Rows from block 2 of the text encoder of a small contrastive image-text model, named by matrix and row number. Rows with one number belong to one neuron. Each number is 500 + 25 x the weight over its row's rms, rounded and kept within 0 to 999. All counts start at 0. Numbers have three digits each.
After each neuron's rows are labels from the 100 texts, of 14848, where the neuron reaches its highest value: "tokens" is the input token at the peak. Only what is clearly more common there than usual is listed. The data: photos with spoken descriptions (Open Images, Localized Narratives).
# fc1: MLP up (text_encoder.blocks.2.mlp.fc1.weight, 1280x320), inputs 160-239
# fc2: MLP down (text_encoder.blocks.2.mlp.fc2.weight, 320x1280, transposed), outputs 160-239

fc1.7:500410500480500500500474500527500538446500500473500565500501500500499500500505500530500500500549552500526500500500524500500500519516500500500500500500500500500500500500460500500500455500500500500500500500554556500500523500500500500493500472
fc2.7:500500482475500500500500500500500473502555500500554500500500500500500500500415500500500500500502451477500500463500500409500500500458453500546500500490500500473455477566500500498500500500494523500564500500500516500500544500500500500547500500
tokens: "standing"; "sitting"; "smiling"; "men"

fc1.261:500500500500529500500464500553496558500500499470500485500489500531500498500500500529500500500487500531500500481500500527488500500500500469500564500500500533471490500532454538500500500556541538481500500511500500500500500500500480456487500537
fc2.261:544516405500500527553444500500437500500500500500537518500500500500500500500500510500500476430500500464500500459500540430500491500500500500500483457500479473500475450500487500500527500518500551510455512479447500500500440500541500500514500475
tokens: "smiling"; "standing"; "and"; "men"

fc1.500:500500552500517464493454515542547557452500500500500500500510500500500527484488481492500457500500542565500500500490500551500473476491500500500522500500546472498502494500500533500495500500563500500456464495500486465524500445500500489513500537
fc2.500:483506460485494544480500475510500543500482486500500500551501468500500500489453525500534461500491478500500504520470493466502500500449451516513500462474537489479506488545500500500500500509500500537500558516500493495500501512515574527528580500
tokens: "sitting"; "smiling"; "standing"; "men"

fc1.702:500500530451500480477500529529536500444500500500453500500471500522500500496453500482490500500500514500553498500553500514447489500511490458513500451500500500500492500487463500530472460500518500463509500537529500472521500463543500500500482500
fc2.702:536500500500500490467470500500500462500540500498500490484467500479498522482452454533478503493557453500500500466484467500460459526529509500487557502474500529479500524472435500468524500507476553468519472488467500469500500529459434498500500495
tokens: "smiling"; "standing"; "men"

fc1.309:500500500500500500437441500500500500500500500500500500500445500500478500500500416500500500500500500500500528500479500500500504500536500500500563477500512586500500500500500619480500552500500500500500500513500500500500500527500500500493500500
fc2.309:500500435456500500500500500500500500500500500500469500500529500500500500443428500531500500500446500500480500510500447500500500500500465500500500500500500500500457500500500577500500500500500532500500500500500500583500500473500540500500500500
tokens: "on"; "chairs"; "around"

fc1.206:500500530500563500491500519500500494500500500472500500528444444500523500512489500524500505500488561500500500469546451500462500500546464485500500500500500500500483551462483500500500543483457500485509500500500500472524558433466500500520495500
fc2.206:541500500500488544500540500500490500500555504526500500549500500500551500500500500466545500474463500500500500470507500526530500500474488500500463500500500500500483486500509500570500500500500505528500567500500500500500500500500500522575500500
tokens: "as"

fc1.354:500500522538483453500500500522500500500500511497500533500500484500487557500500490526459489500500550500503525515500500500440460539544516481506500500500500510500484521487452500485500500500500534482480500500500500462466540500536500487500523500
fc2.354:491482500499500500425483521510500500500509558500556575468530501486510535500445456500500450452500506542533500505544500500496487530480500500440538476486479500518500500470452500500560541500500497500500518496538500500500500538500475500531526500
tokens: "smiling"; "sitting"; "men"; "standing"

fc1.304:538455523500531529500463500500461496500491513520500531516462455520518500482500460500512458483539522562500509472515491500500531500542534516500523500496500500466500500500500500500534517540493521500500500500500500455500548500473500500500454516
fc2.304:500502472437521500500500500500497515500500500531500491525462452561512505500500500519495500497485500500524500500500500478471500553500500557532500500500500536450450500500470556500529534500500500506509500477443521537455507515500523500500519479
tokens: "on"; "around"

fc1.671:500488500500500500500442500490507523480500503500500500500477500500500537500503471500500440527519500500458500500589500500500563500500500500500545486500536500500479500500434500500500500498500500472549500510525500458500538458500469500482500500
fc2.671:491500500500500500480500500428498500500536500500500490500485507533500524518592498471492500500500524459485416555500500466500500457500489539469500500500500500500500500500483500484456520500500427474554513500493536530500500469527500500516500500
tokens: "a"; "can"; "are"; "see"

fc1.445:500491543434526500500500500500500528449520510442500506500500500510500517500500500500500500474500511500509500473532439515448500568582500500524500500500500500523494551500460500500500500500500523500500500543500500500500514500500500500500510470
fc2.445:500500500500500500536500449500500500500500499500500467514500544500500500508500436500412500449459529500466500500500466491592500500553500488500500523506516500500500500519500550500500500500489517500503500592478466444509500500500500527500529500
tokens: "red"

fc1.542:523500515500556500519536465500500534500515500500500500500500500526461509500500500473500436500472566505500500500500500500466500500484500537500500500497533500500486500500500500500468500500500500500500500500500516500500500465500500500500450500
fc2.542:503447500500500500478552500500464518500531500541493466470500500516487500549508468435564500550500500500500472500527500485500500500500500500500481465485449500500500500500550499500517527509550494529500505479500496512500473480500500509500459500
tokens: "."; "<end>"

fc1.224:500500500500500450500507551500500500500544489437465503500500470500500500500500500500445519498500500517500500500500445500438523541500524470535500500500500506500500553500470500508500500500424529500500500518500515490500535500500500528500528500
fc2.224:500500456511500500500500420500462484512500480507500436500436500500500500526480449500500500521500500500435500500500500500486500518546531486500492500515507500500500558500500509500543500467500452500557500500417500543530448512428441464500500547
tokens: "red"; "pink"

fc1.754:500453500465500484500527500537518500480500500500500500500500500532483545456500477500477500500499500500500500500500538560500500529500500500500500452500509581500488537500495500500500500573471500527500500500478500500456513521500500500480500478
fc2.754:558500500448548500500470459500500514500500500530500500500500500595500500431478475478500500456472500550569536500500500500464500523500500551500517500500546500500466500500448500500500531500500580500500500566474524500462500500500500530506500500
tokens: "on"; "and"; "parked"; "sitting"

fc1.322:500500461500525500500500500470465500500500500464419500500459500500465513500500500500442543450447538500500512500500500512500500500500500489534500500500612500516500500553497500565469439500500500456500500556500500449545500500555500500508537478
fc2.322:426476500524500500500500500500500500554524462500500500526500435500500500562500500500500552500500499500500456500500500500500517500500500465526447496500453500500500500484537475476500526500489500500500524469500440500500500512487555500500566531
tokens: "on"; ","

fc1.251:500500500500500500500469500500500546500532458500465500500500500550500563500500500500500468500529500500474500500500477500500533500500510500500512484555500500538465500500421519542500500500500500500546500500531500442500540483500456500500449506
fc2.251:500469530500528500500500582425500500500500500500500500482469500500500517534549513500500500478462508500500404535529465481523500500552500500495500500587500500500500500500500500485453500494500453475500487500500500500500520483532500500525509446
tokens: "a"; "picture"; "we"

fc1.356:500500500492500500500500500500500500500529500500439500500500539500500500446486470500538500500500561500500500500532500500460500513507500486500500500451560500500505516446500500513500500500500500493450500500523500458494566500458493500510500500
fc2.356:500500500500500513560497503500500500480500429554500555529470500547500513480456500533500527495508481510500500500500500455500446510451485473500500500489500464500495530500500500500500500522505540500500500472500500528508564468500556512500553500
tokens: "smiling"; "sitting"; "standing"; "men"

fc1.524:500500574500500500500500555544500580464535500494500524519457500500515500464500500500500500501500500574531516500585500500500492585500500500500531471484556500500500500462469493500500500500462512471500500506500500500500500427513500454500500500
fc2.524:548466500453500500552500493500500525482500464500495500500417479526500528500525500500500500500500500500500500500500500473500500467457500447529500500455567502500500500541500500500500508519500456500533500500500500486512500500500500518500552500
tokens: "standing"; "smiling"; "sitting"; "men"

fc1.588:500546500500500500500500500544500500469500504500470543500438500500461500500469500500500500506464500500500500500500457574451500500520500500534500500541500519500443500446454491500500500500500500515466500563500500500538531426500500500578500509
fc2.588:539500469500500500551500500500460525532500500539500500500509500496500468500500500476500516488526518458500500535500500500500500500448500500500500475500560455500541500500500459500500534500518500561487572500500500541500500500500533414500500457
tokens: "red"; "pink"; "color"

fc1.641:479500500491500488526435500500500534448539548500472531500500479530500509476437477500500500464500517571500524500500500559500523500500500500500500500500500524500500519482500506500466500500500536480500490469514555520500516457557500500500484528
fc2.641:500501424517453504500500500525459500500532503520555500459500570500500500500500457567500500500500500500500491500500500500500500500500499500500529521454500527463500512500522488451595511538497512523491500472452500500500530505500500496482484488
tokens: "standing"; "smiling"; "sitting"; "men"

fc1.339:514447508522472523462500517463500517500561500500500538467511521500530538461544527469520484513545471500528456500500463466484504500503500495460500438520481480537463500546459500551500542500459500500482500554538512458500549463531447530500463500
fc2.339:446472535500479482500526532443515500500523522500516511481515500478524483548583500485528500562500500511455421500539524487510537500485500500480500447500468529519500500500529549496469540494511444519500500466516505487500500473503500500500472513
tokens: "a"; "we"; "picture"; "image"

fc1.712:500500500498500490500500526500541582447500483493461537500500500500500536500500500530500500446500500526500500500520500500500500518528500500500537500496500541500503500500465500500466500574500500491500500500500537471500500465500500500513500500
fc2.712:587518463454500500500452500478480500506500500500500500500454483558500475459500500500500500500500427521515500482483500437500542500500528517500500500491500506500487493500500574500525500561497530516500500500500491500500500500500451500500451500
tokens: "smiling"; "standing"; "sitting"; "men"

fc1.520:500500500500508500536500500500500500501500481506521500500500500573500520500500500500511508500482500500500500556500500500500500500498500500504454559554500500500500500500462474531487500500500500500500500543500571500500500474547500500500500500
fc2.520:582500500500420500486500500500500500540548500500500500500500530500500478481547500497500500500500423567500483500500500493500500500500500432500500474445500500486500515500500500500564500500500500540500500500500500466500500469500438536480500500
tokens: "."; "of"; "a"; "see"

fc1.93:500492530509482510463480500454500540500541500500500519489494506500508546468532509473523469515537491500500480500530470492464538500535500500478500472506489474532439500513409508530500513500500518482497500531500545456487530440514478514500459500
fc2.93:432472519500500500500500576421510500500500500500500491480500489467487500538573500500492494548500500500436409500526529500528500500500524522484500462554487514500500500500517556500445507500529439500500500454533500485495500500505500500500500500
tokens: "a"; "we"

fc1.735:500499588500500500470500500499500524480500508500490544500500500500483552500495500503500433500512538500500500500596500500500562500509500500500500486500500490500477526500448483516500500500477500465521500524539500451534500486500500500524444500
fc2.735:500500500500500475500500500421500500500500480455500500467488500500500543503610500500456519463500500483500417554500500461500500496545500508500500500500500500469500500500446500488454500503500430449500471500500500500493500500539500500500481464
tokens: "a"; "can"; "in"; "are"

fc1.706:500500562488504500484500500500415504500500500469500519500490500463500486500500500500500500500500500561492500500500479502533514525575500500500547500500500500500500500500444500518500500500500500535500500557553485500500524550500500453500500500
fc2.706:440542500524500500500500500500500500462519491500494500539483506500501500506500560500546500500480500471500500512543500483493500500500452500542500500500500500500471500500486473500500500443511471500532475500501500558500454477500535500500512548
tokens: "sitting"; "standing"; "people"

fc1.313:468500525500529457471500500500500500471492500483500500522451458500500500500500500500497500500500564500559500500500432525469500500565500500500500500500500500500444500500432500500500500500500500500500500555500500500500500439500485500500500441
fc2.313:491500500500496493500471498500487541500500500500500416500567500500500437500497500452500500500524500460500486515500500480569545452460500457500450500500500442488500500500500500500447500500559500500500500468500500500500439500500500500500500554
tokens: "red"; "white"; "color"; "pink"

fc1.699:500500571500500438500461500585500500500500500500500500500480473500500518500500477500500500500500500552500500500547500602477500500500500500500500500500582511500500508500500500500500500539480540510510500500546524500500500438483536500483500514
fc2.699:549444500500527572500500500448500500500544505548500500596500500500500500507500500500500500500500453500500500500562530500500500500500500473562500500500500500421500435500525500500500500500539440500500500500500500500519500452500500500500500500
tokens: "sitting"; "smiling"; "standing"; "women"

fc1.665:500500548500500500500449500500500562435500500500467500512500500476500500456513500500500500500521560562546542500548500500454500515510500500499500500500500500500500500468500500500500474500500522500500500500500500474522500399500500500500500500
fc2.665:549431500500500500500500532473500500500500498599500550581500500538500500521500480500513500478500500500500507500500520440500510500444500488561500482500473500500500500500538469500500500508500500500500524500500574500500500500500559500539466541
tokens: "standing"; "sitting"; "smiling"; "men"

fc1.578:474500500434543500491476500516500531500500500510464524524466500500500534490443465500445500500454500500508500525500494552500500541500500531537500466476520500500436535542500553500471500536443542462540469500500506500466500500500488545500483453
fc2.578:500500500446497517500500500479500500488500480500458547512500500588485525500500500490442524500494500548500500500500500500500500500502500526500500500500500500500491475548473546500500500500448500500500500500500518500440530540491500500500500486
tokens: "."; "and"; "on"; "parked"

fc1.521:500500500500500448500500534541517500500500521470500500500464500500500500500500500522500500500500543500500500500552500585486500500500500500479500500500566509500500500464462461505500457500500519500457500500500486500512514500531500500500500500
fc2.521:476500500547537500503451468500500500500500500500577500500500472500500500500500468440492496500500500539500500500500500500490545513464500500500516455500500500500500500471520500461547500520421500500500488494506500481500500500500543529500433567
tokens: "standing"; "sitting"; "smiling"; "men"

fc1.719:500500528498500500489500500500500581500488500500500499486500500484500500500496500480500435500500500500464477561508515500551554500500539500497500485500500500506500500500500532500532538564512500500500557500544500498427523500500515500500467500
fc2.719:500504500500529500500515500446500500500500500500500454500500476500500500559564500500500500528500500399428455500516500500500577450500483527500479500500500500520500500500500498469452500500500495500467500452500459500500500500500500500434500500
tokens: "."; "and"; ","

fc1.550:462500500449569500453500500530500563500500500500500500500500482521490558500500486500500500443500500500500500500500460500500500545500485500500500500500544552500500500469465560570500500500500500500500500500558483500500500500500500462500500436
fc2.550:462500500462431500500472500500500420569500536500541575500522500512500500550500500500474508500500427529500500500500500500500500500500500500500500535538500500566440500500500500500500500446405500500472530546500500500540541500563500483500500500
tokens: "."; ","; "and"