A small contrastive image-text model, trained from scratch.
Model: 11.6M parameters, 48-pixel images, encoder arch resnet, encoder norm batchnorm, encoder activation silu, encoder depths [3, 3, 3], encoder widths [80, 112, 176], text encoder width 320, text encoder norm layernorm, text encoder activation squared_relu.
Training: nadamw at rate 0.0019, 7200 steps.
Data: trained on photos with spoken descriptions (Open Images, Localized Narratives), 203450 training examples, 9.1 epochs.
Rows from block 4 of the image encoder of a small contrastive image-text model, named by matrix and row number. Rows with one number belong to one channel. Each number is 128 + 24 x the weight over its row's rms, rounded and kept within 0 to 255. All counts start at 0.
After each channel's rows are labels from the 100 images, of 14848, where the channel reaches its highest value: "top examples" is what is common among them. Only what is clearly more common there than usual is listed. The data: photos with spoken descriptions (Open Images, Localized Narratives).
# convs0: first 3x3 conv (encoder.blocks.4.convs.0.weight, 112x112x3x3, each kernel summed), inputs 56-111
# convs1: second 3x3 conv (encoder.blocks.4.convs.1.weight, 112x112x3x3, transposed, each kernel summed), outputs 56-111

convs0.25 [137 198 146 133 158 112 136 122 137 170 131  73 143 119 125 148 148 146 128 128 159 110 140 151 138 122 126 126 122 115 133 101 123 117 125 105 143 153 123 112 126 158 123 151 116  86 126  85 120 109 133 135 126 146 127 151]
convs1.25 [142 116 148 114 152 109 131 127 148 144 119  96  77 145 119  82  84  95 138 131  68 138 135 128 135 128 119  98 128 133 181 125 142 127 132  68 178 134 100 127 127 137 138 119 103 153  87 157 148 119 137 150 111 117 123  91]
top examples: text has "sky"

convs0.60 [129 124  94 149 110 119 112  85 127 135 111 147 116 117 106 127 134 118 105 143 124 120 112 113 110 130  94  98 138  90  99  94  95 100  82 137 136  87 144 119 131 126 133 135  90  99 123  88 126 108 152  97 128 151 126 134]
convs1.60 [132 146  95 127 107 126 137 161 145 134  73 185 138 166 122 134 101 132 120  91 113 165 154 186 145 156 121 175 116  87 116 134  77 108 117 132 120 131 135 109 167 152 128 113 132 102 103  96 117 152 162 151 167  92 121 110]
top examples: text has "table"

convs0.92 [161 153 145 124 130  98 135 134 128 137  86 136 106 146 151 156 141 127 149 156 123 147 174  95 111 125 150 108 157 158 137  95 142 126 151 129 155 175 152 131 168 123 138 111 125 155 119 126 142 123 135 128 123 128 163 127]
convs1.92 [102 102 115 112  68  98 131 128 152 103 164 108  95 116 101  81 122 107 128  89 106 101 124 131 150  98 122  84 104 125 128 108 142  96 143 119 104 117 119 158  94  83 123 122 127 121 117 137  96 122 124  82  52 133  79 125]
top examples: text has "trees"

convs0.95 [114  95 116  95 109 110 122 119 104 125 148 117 102 110 113 146 159 109 121 111 131  97  85 119 119 146 136 107 153  54 127 107 104 119  96 120 150  93 111  88 119  97 102 129 126 105  88 102 104 131 125 133 135 119 103  90]
convs1.95 [141 122 179  92 168 151 127 135 136 183 128 180 126 128 136 107 134 149 116  98 145 111 137 149 114 143 154 102  88 115 133 126 156 161 120 135 141 163 173 132  95 136 133 150 119 135 120 129 162 131  79 130 177 138 121 140]
top examples: text has "table"

convs0.6 [123  95  78 132 144 139 108 120  86 126 111 131 108 119 142 130  99 131 107 121 108 136  89 122 126 110  79 120 118  93 128 125  83 110  51  96 121 103 126 118 104 109  96 158 100 124  93  73 121 127  97  45 132 139 127 109]
convs1.6 [139 114 176 128 135 176 112 140  79 106 140 153 143 137 118 145 101 133 135 104 154 143 125 130 106 117 118  97 137 128 110 139 125 147 107 111 133 120 114 128 170 149 130 108  58 133 107  87 126 123 133  97 148  96 125 149]
top examples: text has "people"; text has "sitting"

convs0.77 [129 134 180 144 155 119 129 147 170 101 121 144 107 113 139 121 135 153 124 101 134 147 114 146 171 158 118 137 122 194 127 165 151 167 181 154 104 133 170 121 180 159 148 138 147 125 159 128 146  98 130 164 129 132 124 128]
convs1.77 [136 126 162 138 132 119 132 112  83 139  72 113 125 129 125 177 126  92  96 134  65 141  59 137 123  98 114 106 151 122 104 118 115  72  94 128 116  71 116 107 114 116 124 130  96 163 126 126  84 139 132  98 119 111  95  99]
top examples: text has "wall"; text has "table"; text has "woman"

convs0.7 [124 139 141 118 134  77 136 140 112 164 129 110  89 145 142 157 128 129 138 121 133 137 156 129  99  60 132  89 128 146 130 110 126 121 125 153 111 141 101 118 125 144 175 126 131 104 101 126 129 114 126 131 117 148 114 124]
convs1.7 [107 127 106 128 123 135  92 126 122 147 129 133 136 125 108  64 126 139 141 130 153 102 161 103 152  94 136  81 110 115 123 150 157 136 157 117 148 139 131 148 102  94  77 112 118 103  65 136 131  70 119 123 104 128 125 110]
top examples: text has "sky"; text has "trees"; text has "grass"; text has "water"

convs0.9 [114 127  85 120 136  91 134 131  96 147 118  89 125 110 111 125 116 147 121 131 106 136  99 113 135 104  94 114 105 129 156 114  80 132 101  81 132 127 126 115 110  92 106 123 138 130 100 105 120 122 122 117 112 151  95 176]
convs1.9 [116  83 143 138 137 160 127 123 106 124 116 138 124  81 143 126  82  88 142 124 142 130  91 149 171 100 145 113 108 174  97 149 201 125  90 129 131 163 128 148 138 120 144 140 126 173 158 119 132 141 137 122 124 140 130 102]
top examples: text has "sky"; text has "trees"; text has "grass"

convs0.1 [136 136  94 134 109 168 147 131 104 112  84 113 125 125 126 128 114 161 123 141 124 128 113 134 140 130 106 115 147 100 101  85 131  97 103 102 139 138 111 116 118  85  74 144 153 126 107  84  88 113 123  44 109 126 144 139]
convs1.1 [124 113  99 157 120 143 122 133 126  83 110  91 133 118 124 137 113 119 102 101 121 186 107 142 117 110  47 147 161 135  78 139 130 114 119 113 136  85 119 109 133 115 119 118 113 182 119  86  84 130 125 139 100 123 128 143]
top examples: text has "standing"; text has "people"; text has "wall"; text has "sitting"

convs0.65 [130 146  93 124 114 124 146 184 120  99 116  99 173 118 112 111 119 116 127 131 110 126 125 125 136 138 120 120 134 101 142 116 114 124 113 122 125 128  55 131 122 101 148 127 147  92  98  91 127 137 128 126 120 138 133 167]
convs1.65 [134 138 127 128 107  92 145 145 114 121 123 151 134 122 108 157  90 108 154 183  85 122 123 170 122 151  83 117 131 148 146 140 148 151 123 129 149 123 135  91 129 114 118 149 106 134  62 138  64 153 149 150 117 105 110 138]
top examples: text has "people"

convs0.83 [109  63  96  93 138 144 125  99 123 118 147 141 154 109 134  93  94 139  82 114 128 119  95 133 133 146  88 112  98 142 137 125 100 122 151  48 125  54 160 128 117 118 135  92 126 141 124 130 155 132  90 160 125 128 106 159]
convs1.83 [126 118  97 135  79 100 117 112 141 119 104 131 129 131 118 138 135  83 141 128 133 151 137 128 111  87  90 135  94 160 132 127 106 140  70 112 176  89  72 130 145 133 129 111 104 139 118 147 100 110 162 149 137  98 139 128]
top examples: text has "sitting"

convs0.85 [181 130 101 153 145 128 143 135  41 108 127 141 139 132 149 163 120 137 118 136 125 143 103 132 120 126  81 117  79 128 131 128 113 128  97 158 113 143  94 125 106 131 123 136 103  81 135 117 136  56 122  93 149 166 133 147]
convs1.85 [111 118 109 145 132 135 146 132 109 131 104 106 147 115 134 165 125  91 106 137 105 170 113 128 119 101 117 128  18 159 153 143 136 137 103  96 126 121 136 106 135 105  97 127 142 111 131 118 125  92 162  85  97 123 129 121]
top examples: text has "holding"

convs0.32 [137  65 136 117 142 188 124 112  96 149 160 125 132 129 122 111 138 150 130 142 141 133 142 145 143 103 101 126  94 146 119 120 105 120 140  93 106 125 136 136  65  71 121 125 100 111 127  97  98 105 100 171 139 129 107 154]
convs1.32 [112 109 130 129 107 131 115 100 151 137 173 129 109 141 130 117 167 102 159  96 174 146 150 106 118  75 114 106 113 160 124 128 152  91 124 135 146 153 136 166  82 118 111 108  77 151  98 103 146 118 100 157 138  97 100 127]
top examples: text has "building"

convs0.12 [ 99 138  61 138 112 132 145 123 108 113  86 140 115 122 121 120 101 104  83 124 136 124 125 111 130 124 131 100 172 105 133 123 133 107 118 140 135  94 163  97 152 129 139 132  91 105 122  69 102 131 133 121 127 142 126 142]
convs1.12 [117 116 133 152  71 161 118 132 120 131  79 155 122 168 141 138  86 128 116 125  95 137 125 131  91 131 114 128 133  93 134 133 124  99 106 122 108 126 141  41 128 113  98 109  54 168 139  74 119 141 160 120 164  99 142 125]
top examples: text has "standing"; text has "wall"; text has "people"; text has "sitting"

convs0.94 [135 117 127 103 148 128  87 109 134 145 121 128 123  79 143 172 151 111 128 111 121 123 106  99 128 140 135 128 130 105  71 124  81 135 125 118 146  93 148 109  90 153 140 164 146 116  59  99 137 144 114 145 147 153  92 121]
convs1.94 [106 115 115 111 125 134 130 118 145 153 106 177 149 130 125 101 133 145 162 114 124 151 132 138 149 145 119 108 129 104 114 114 124 133 142 141 174 141 125 203 154 104 142 139 116  77 128 136 110 138 133 124 142 144 132 140]
top examples: text has "sky"; text has "buildings"

convs0.76 [131 131  95 127 119 123 151 155 102 149 101 110 126 143 135 138 138 132  92 124 143  97 128 123 117 109  99  58 112 119 129 116 133 125  86 112 140 139 116 113 158 105  95 146 125 108 132 125  99 133 113 106 111 115 138 123]
convs1.76 [149 109 108 135 123 130 119 101  79 131 106 106 109 136 125 144 132 108 120 139 116 158 137 164  78 136 114  74 140  78 134 165 166 106 119  90 117 156 127 124 152 159 106  88  89 166 158  91 121 120 137 141 117 111 150 121]
top examples: text has "sitting"; text has "wall"; text has "table"; text has "holding"

convs0.97 [129  85  94 128 179 137 125  92 126 110 155 124 147 157 162 127 141 137 101 134 122 123 122 137  82  41 128 166 131 170  94 135 106 102 119 140 188  89 130 125 115 128 128 101 110 120 115  94 146 117 116 173  86 150 158 114]
convs1.97 [122 154 119 155 109  60 105 106 123 153 102 111 135 171  68 130  83 128 105  64 145 158 186 128 131  99 116 127 137 106 107 122 112 122 139 140 148  78 152 104 142 129 117 126 101 123  87 110 148 113 112 123 106 156 119 110]
top examples: text has "wall"; text has "table"

convs0.27 [137 136 130 164  97 104 127  82 120 120  64 112 101 149 110 105 120 110 118 105 131 120 125 110 121  98  87 112 114  76  83 130 108 102  97 138 128 110 140 111 133 143 133 123 105 102 137  98 145  79 155 106 102 112  94 112]
convs1.27 [131 133 115 111 136 119  97 143 106 131 112 147 127 155 115  86 104 154 110  65  99 132 143 209 143 144 127 130 114  54 116 121 148 118 179 143 108 134 140 113 123  99 130 133 148  92 128 118 158 138 109 149 138 138 131 123]
top examples: text has "standing"; text has "wall"; text has "table"

convs0.72 [148 136  93 133 131 125 139 134  74 186 123  73 114 148 128 120 139 148 138  89 127 114 129 126  94 104 120 103 145 121 130  87  96 103 112 118 126 159 105 119 115 125 103 136 113 101 127  63  91 152 100  58 123 146 171 136]
convs1.72 [114 125 143  87 125  98 134 138 151 106 141 124 129 120 111 123 136 139 141 119 133  90 141 134 128  85 142  94  57 104 116 136 149 117 116 122 129 142 122  95 110 102 129 134 142 138  64  93 111 113  18  97  95 147 111 111]
top examples: text has "trees"; text has "sky"; text has "buildings"; text has "grass"

convs0.67 [ 87 130  54 118 122 137 144 189  87 115 155 122 130 138 109 110 158 132 104 143  63 170  97 141 121 124  93 147 107 116 150 115 112 121 106 107  93  87 128 133  85  79 137 137 137 103 106 152 115 110 119 115 123 132 142 157]
convs1.67 [133 115 159 146  83 132 145 117 151 135 122 144 142 114 173 147 119 125 137 140 122 146 121 129 138 146 155  92 124 189 122 136  94 116  71 160  84 119 123 106 128 127 126 111 150 141  91  95 110 129 122 156 126 126 152 170]
top examples: text has "holding"; text has "man"

convs0.40 [134 106 132 121 141 142 124 117 170 135 145 109 144 102 101 128  76 103 140 144 121 126 132 139 107 145  97 141 117 149 179 146 135 132 155  32 158 110 147 137 150 110 100 123 120 145 134 148 162 155 114 124 122 100 131 155]
convs1.40 [ 89 114 128 144 108  87 138 103 114  93 117  95 124  96  75 118 130  73 135  91 118 109 128 111 120  85 132 122  84 134  98 157 151 115 115 133 119 133  85 141  84 124 143 117 115 133 127 151 112 154 127  86 101 128 117 138]
top examples: text has "trees"; text has "sky"; text has "grass"

convs0.88 [120 155 107 138 132 142 130 120 119  84  80 155 141 117 103 102 123 130 133 120 124 114 136  70 118 124 119  96 126 120 115 116 118 106 109 136 114 133  95 126 149  93 119 125 130 119 121 123 127 182 132 129 158 136  98 163]
convs1.88 [115 139 130  95 109 139 128 126  96 132 173 169 126 107  75 130 138 115 121 176 136 100 151 123 116 122 114  96 165 104 139 105 137 119 165 104 132 111  82 106 131 134 116 109  97 122 135 105 126 153 129 140 123 119 133  62]
top examples: text has "people"

convs0.66 [126 132 127 147 110 130 140 128 131 123 143  47 121  93 125 111 125 130  96  91 136 121  82 117 132 129 111 113 124 103  93 106  92 109 124 122 122 106  98 125 131 142 112 139 135 102 101  65 121  98 138  85 121 138 127 147]
convs1.66 [108 114 143 136 113  91 168 135 190 116 110 114 151 139 128 117 133 113 154 139 112 118 122 187 164 134 107 146 132 179 132 151 101 136 118 121 171 107  99  99 155 109 157 185 152 104  52 148 113 128 158 174 103 116 113 138]
top examples: text has "standing"

convs0.49 [119 139 140 117 128 101 138 158 130  86 113 107 129 113 132 129 152 160  53  70 133 128 149  88 131  92 125 121 120  76 117 121 136 138 136 148 131 118 105 114 136 124 127 155  98 107 124 103  98 102 117  87  96 107 126 126]
convs1.49 [130 143 137 135 160 119 130 132 105 212 113 139 125 131 132 138 131 135  68 144 111 125 138 151 116 136  89 127 144 100 128 137 120  81 155 104 111 104  97  33 135 150 133 152 109 137 132 111 113 128 102 127 158 112 107 137]
top examples: text has "holding"; text has "wearing"; text has "man"; text has "woman"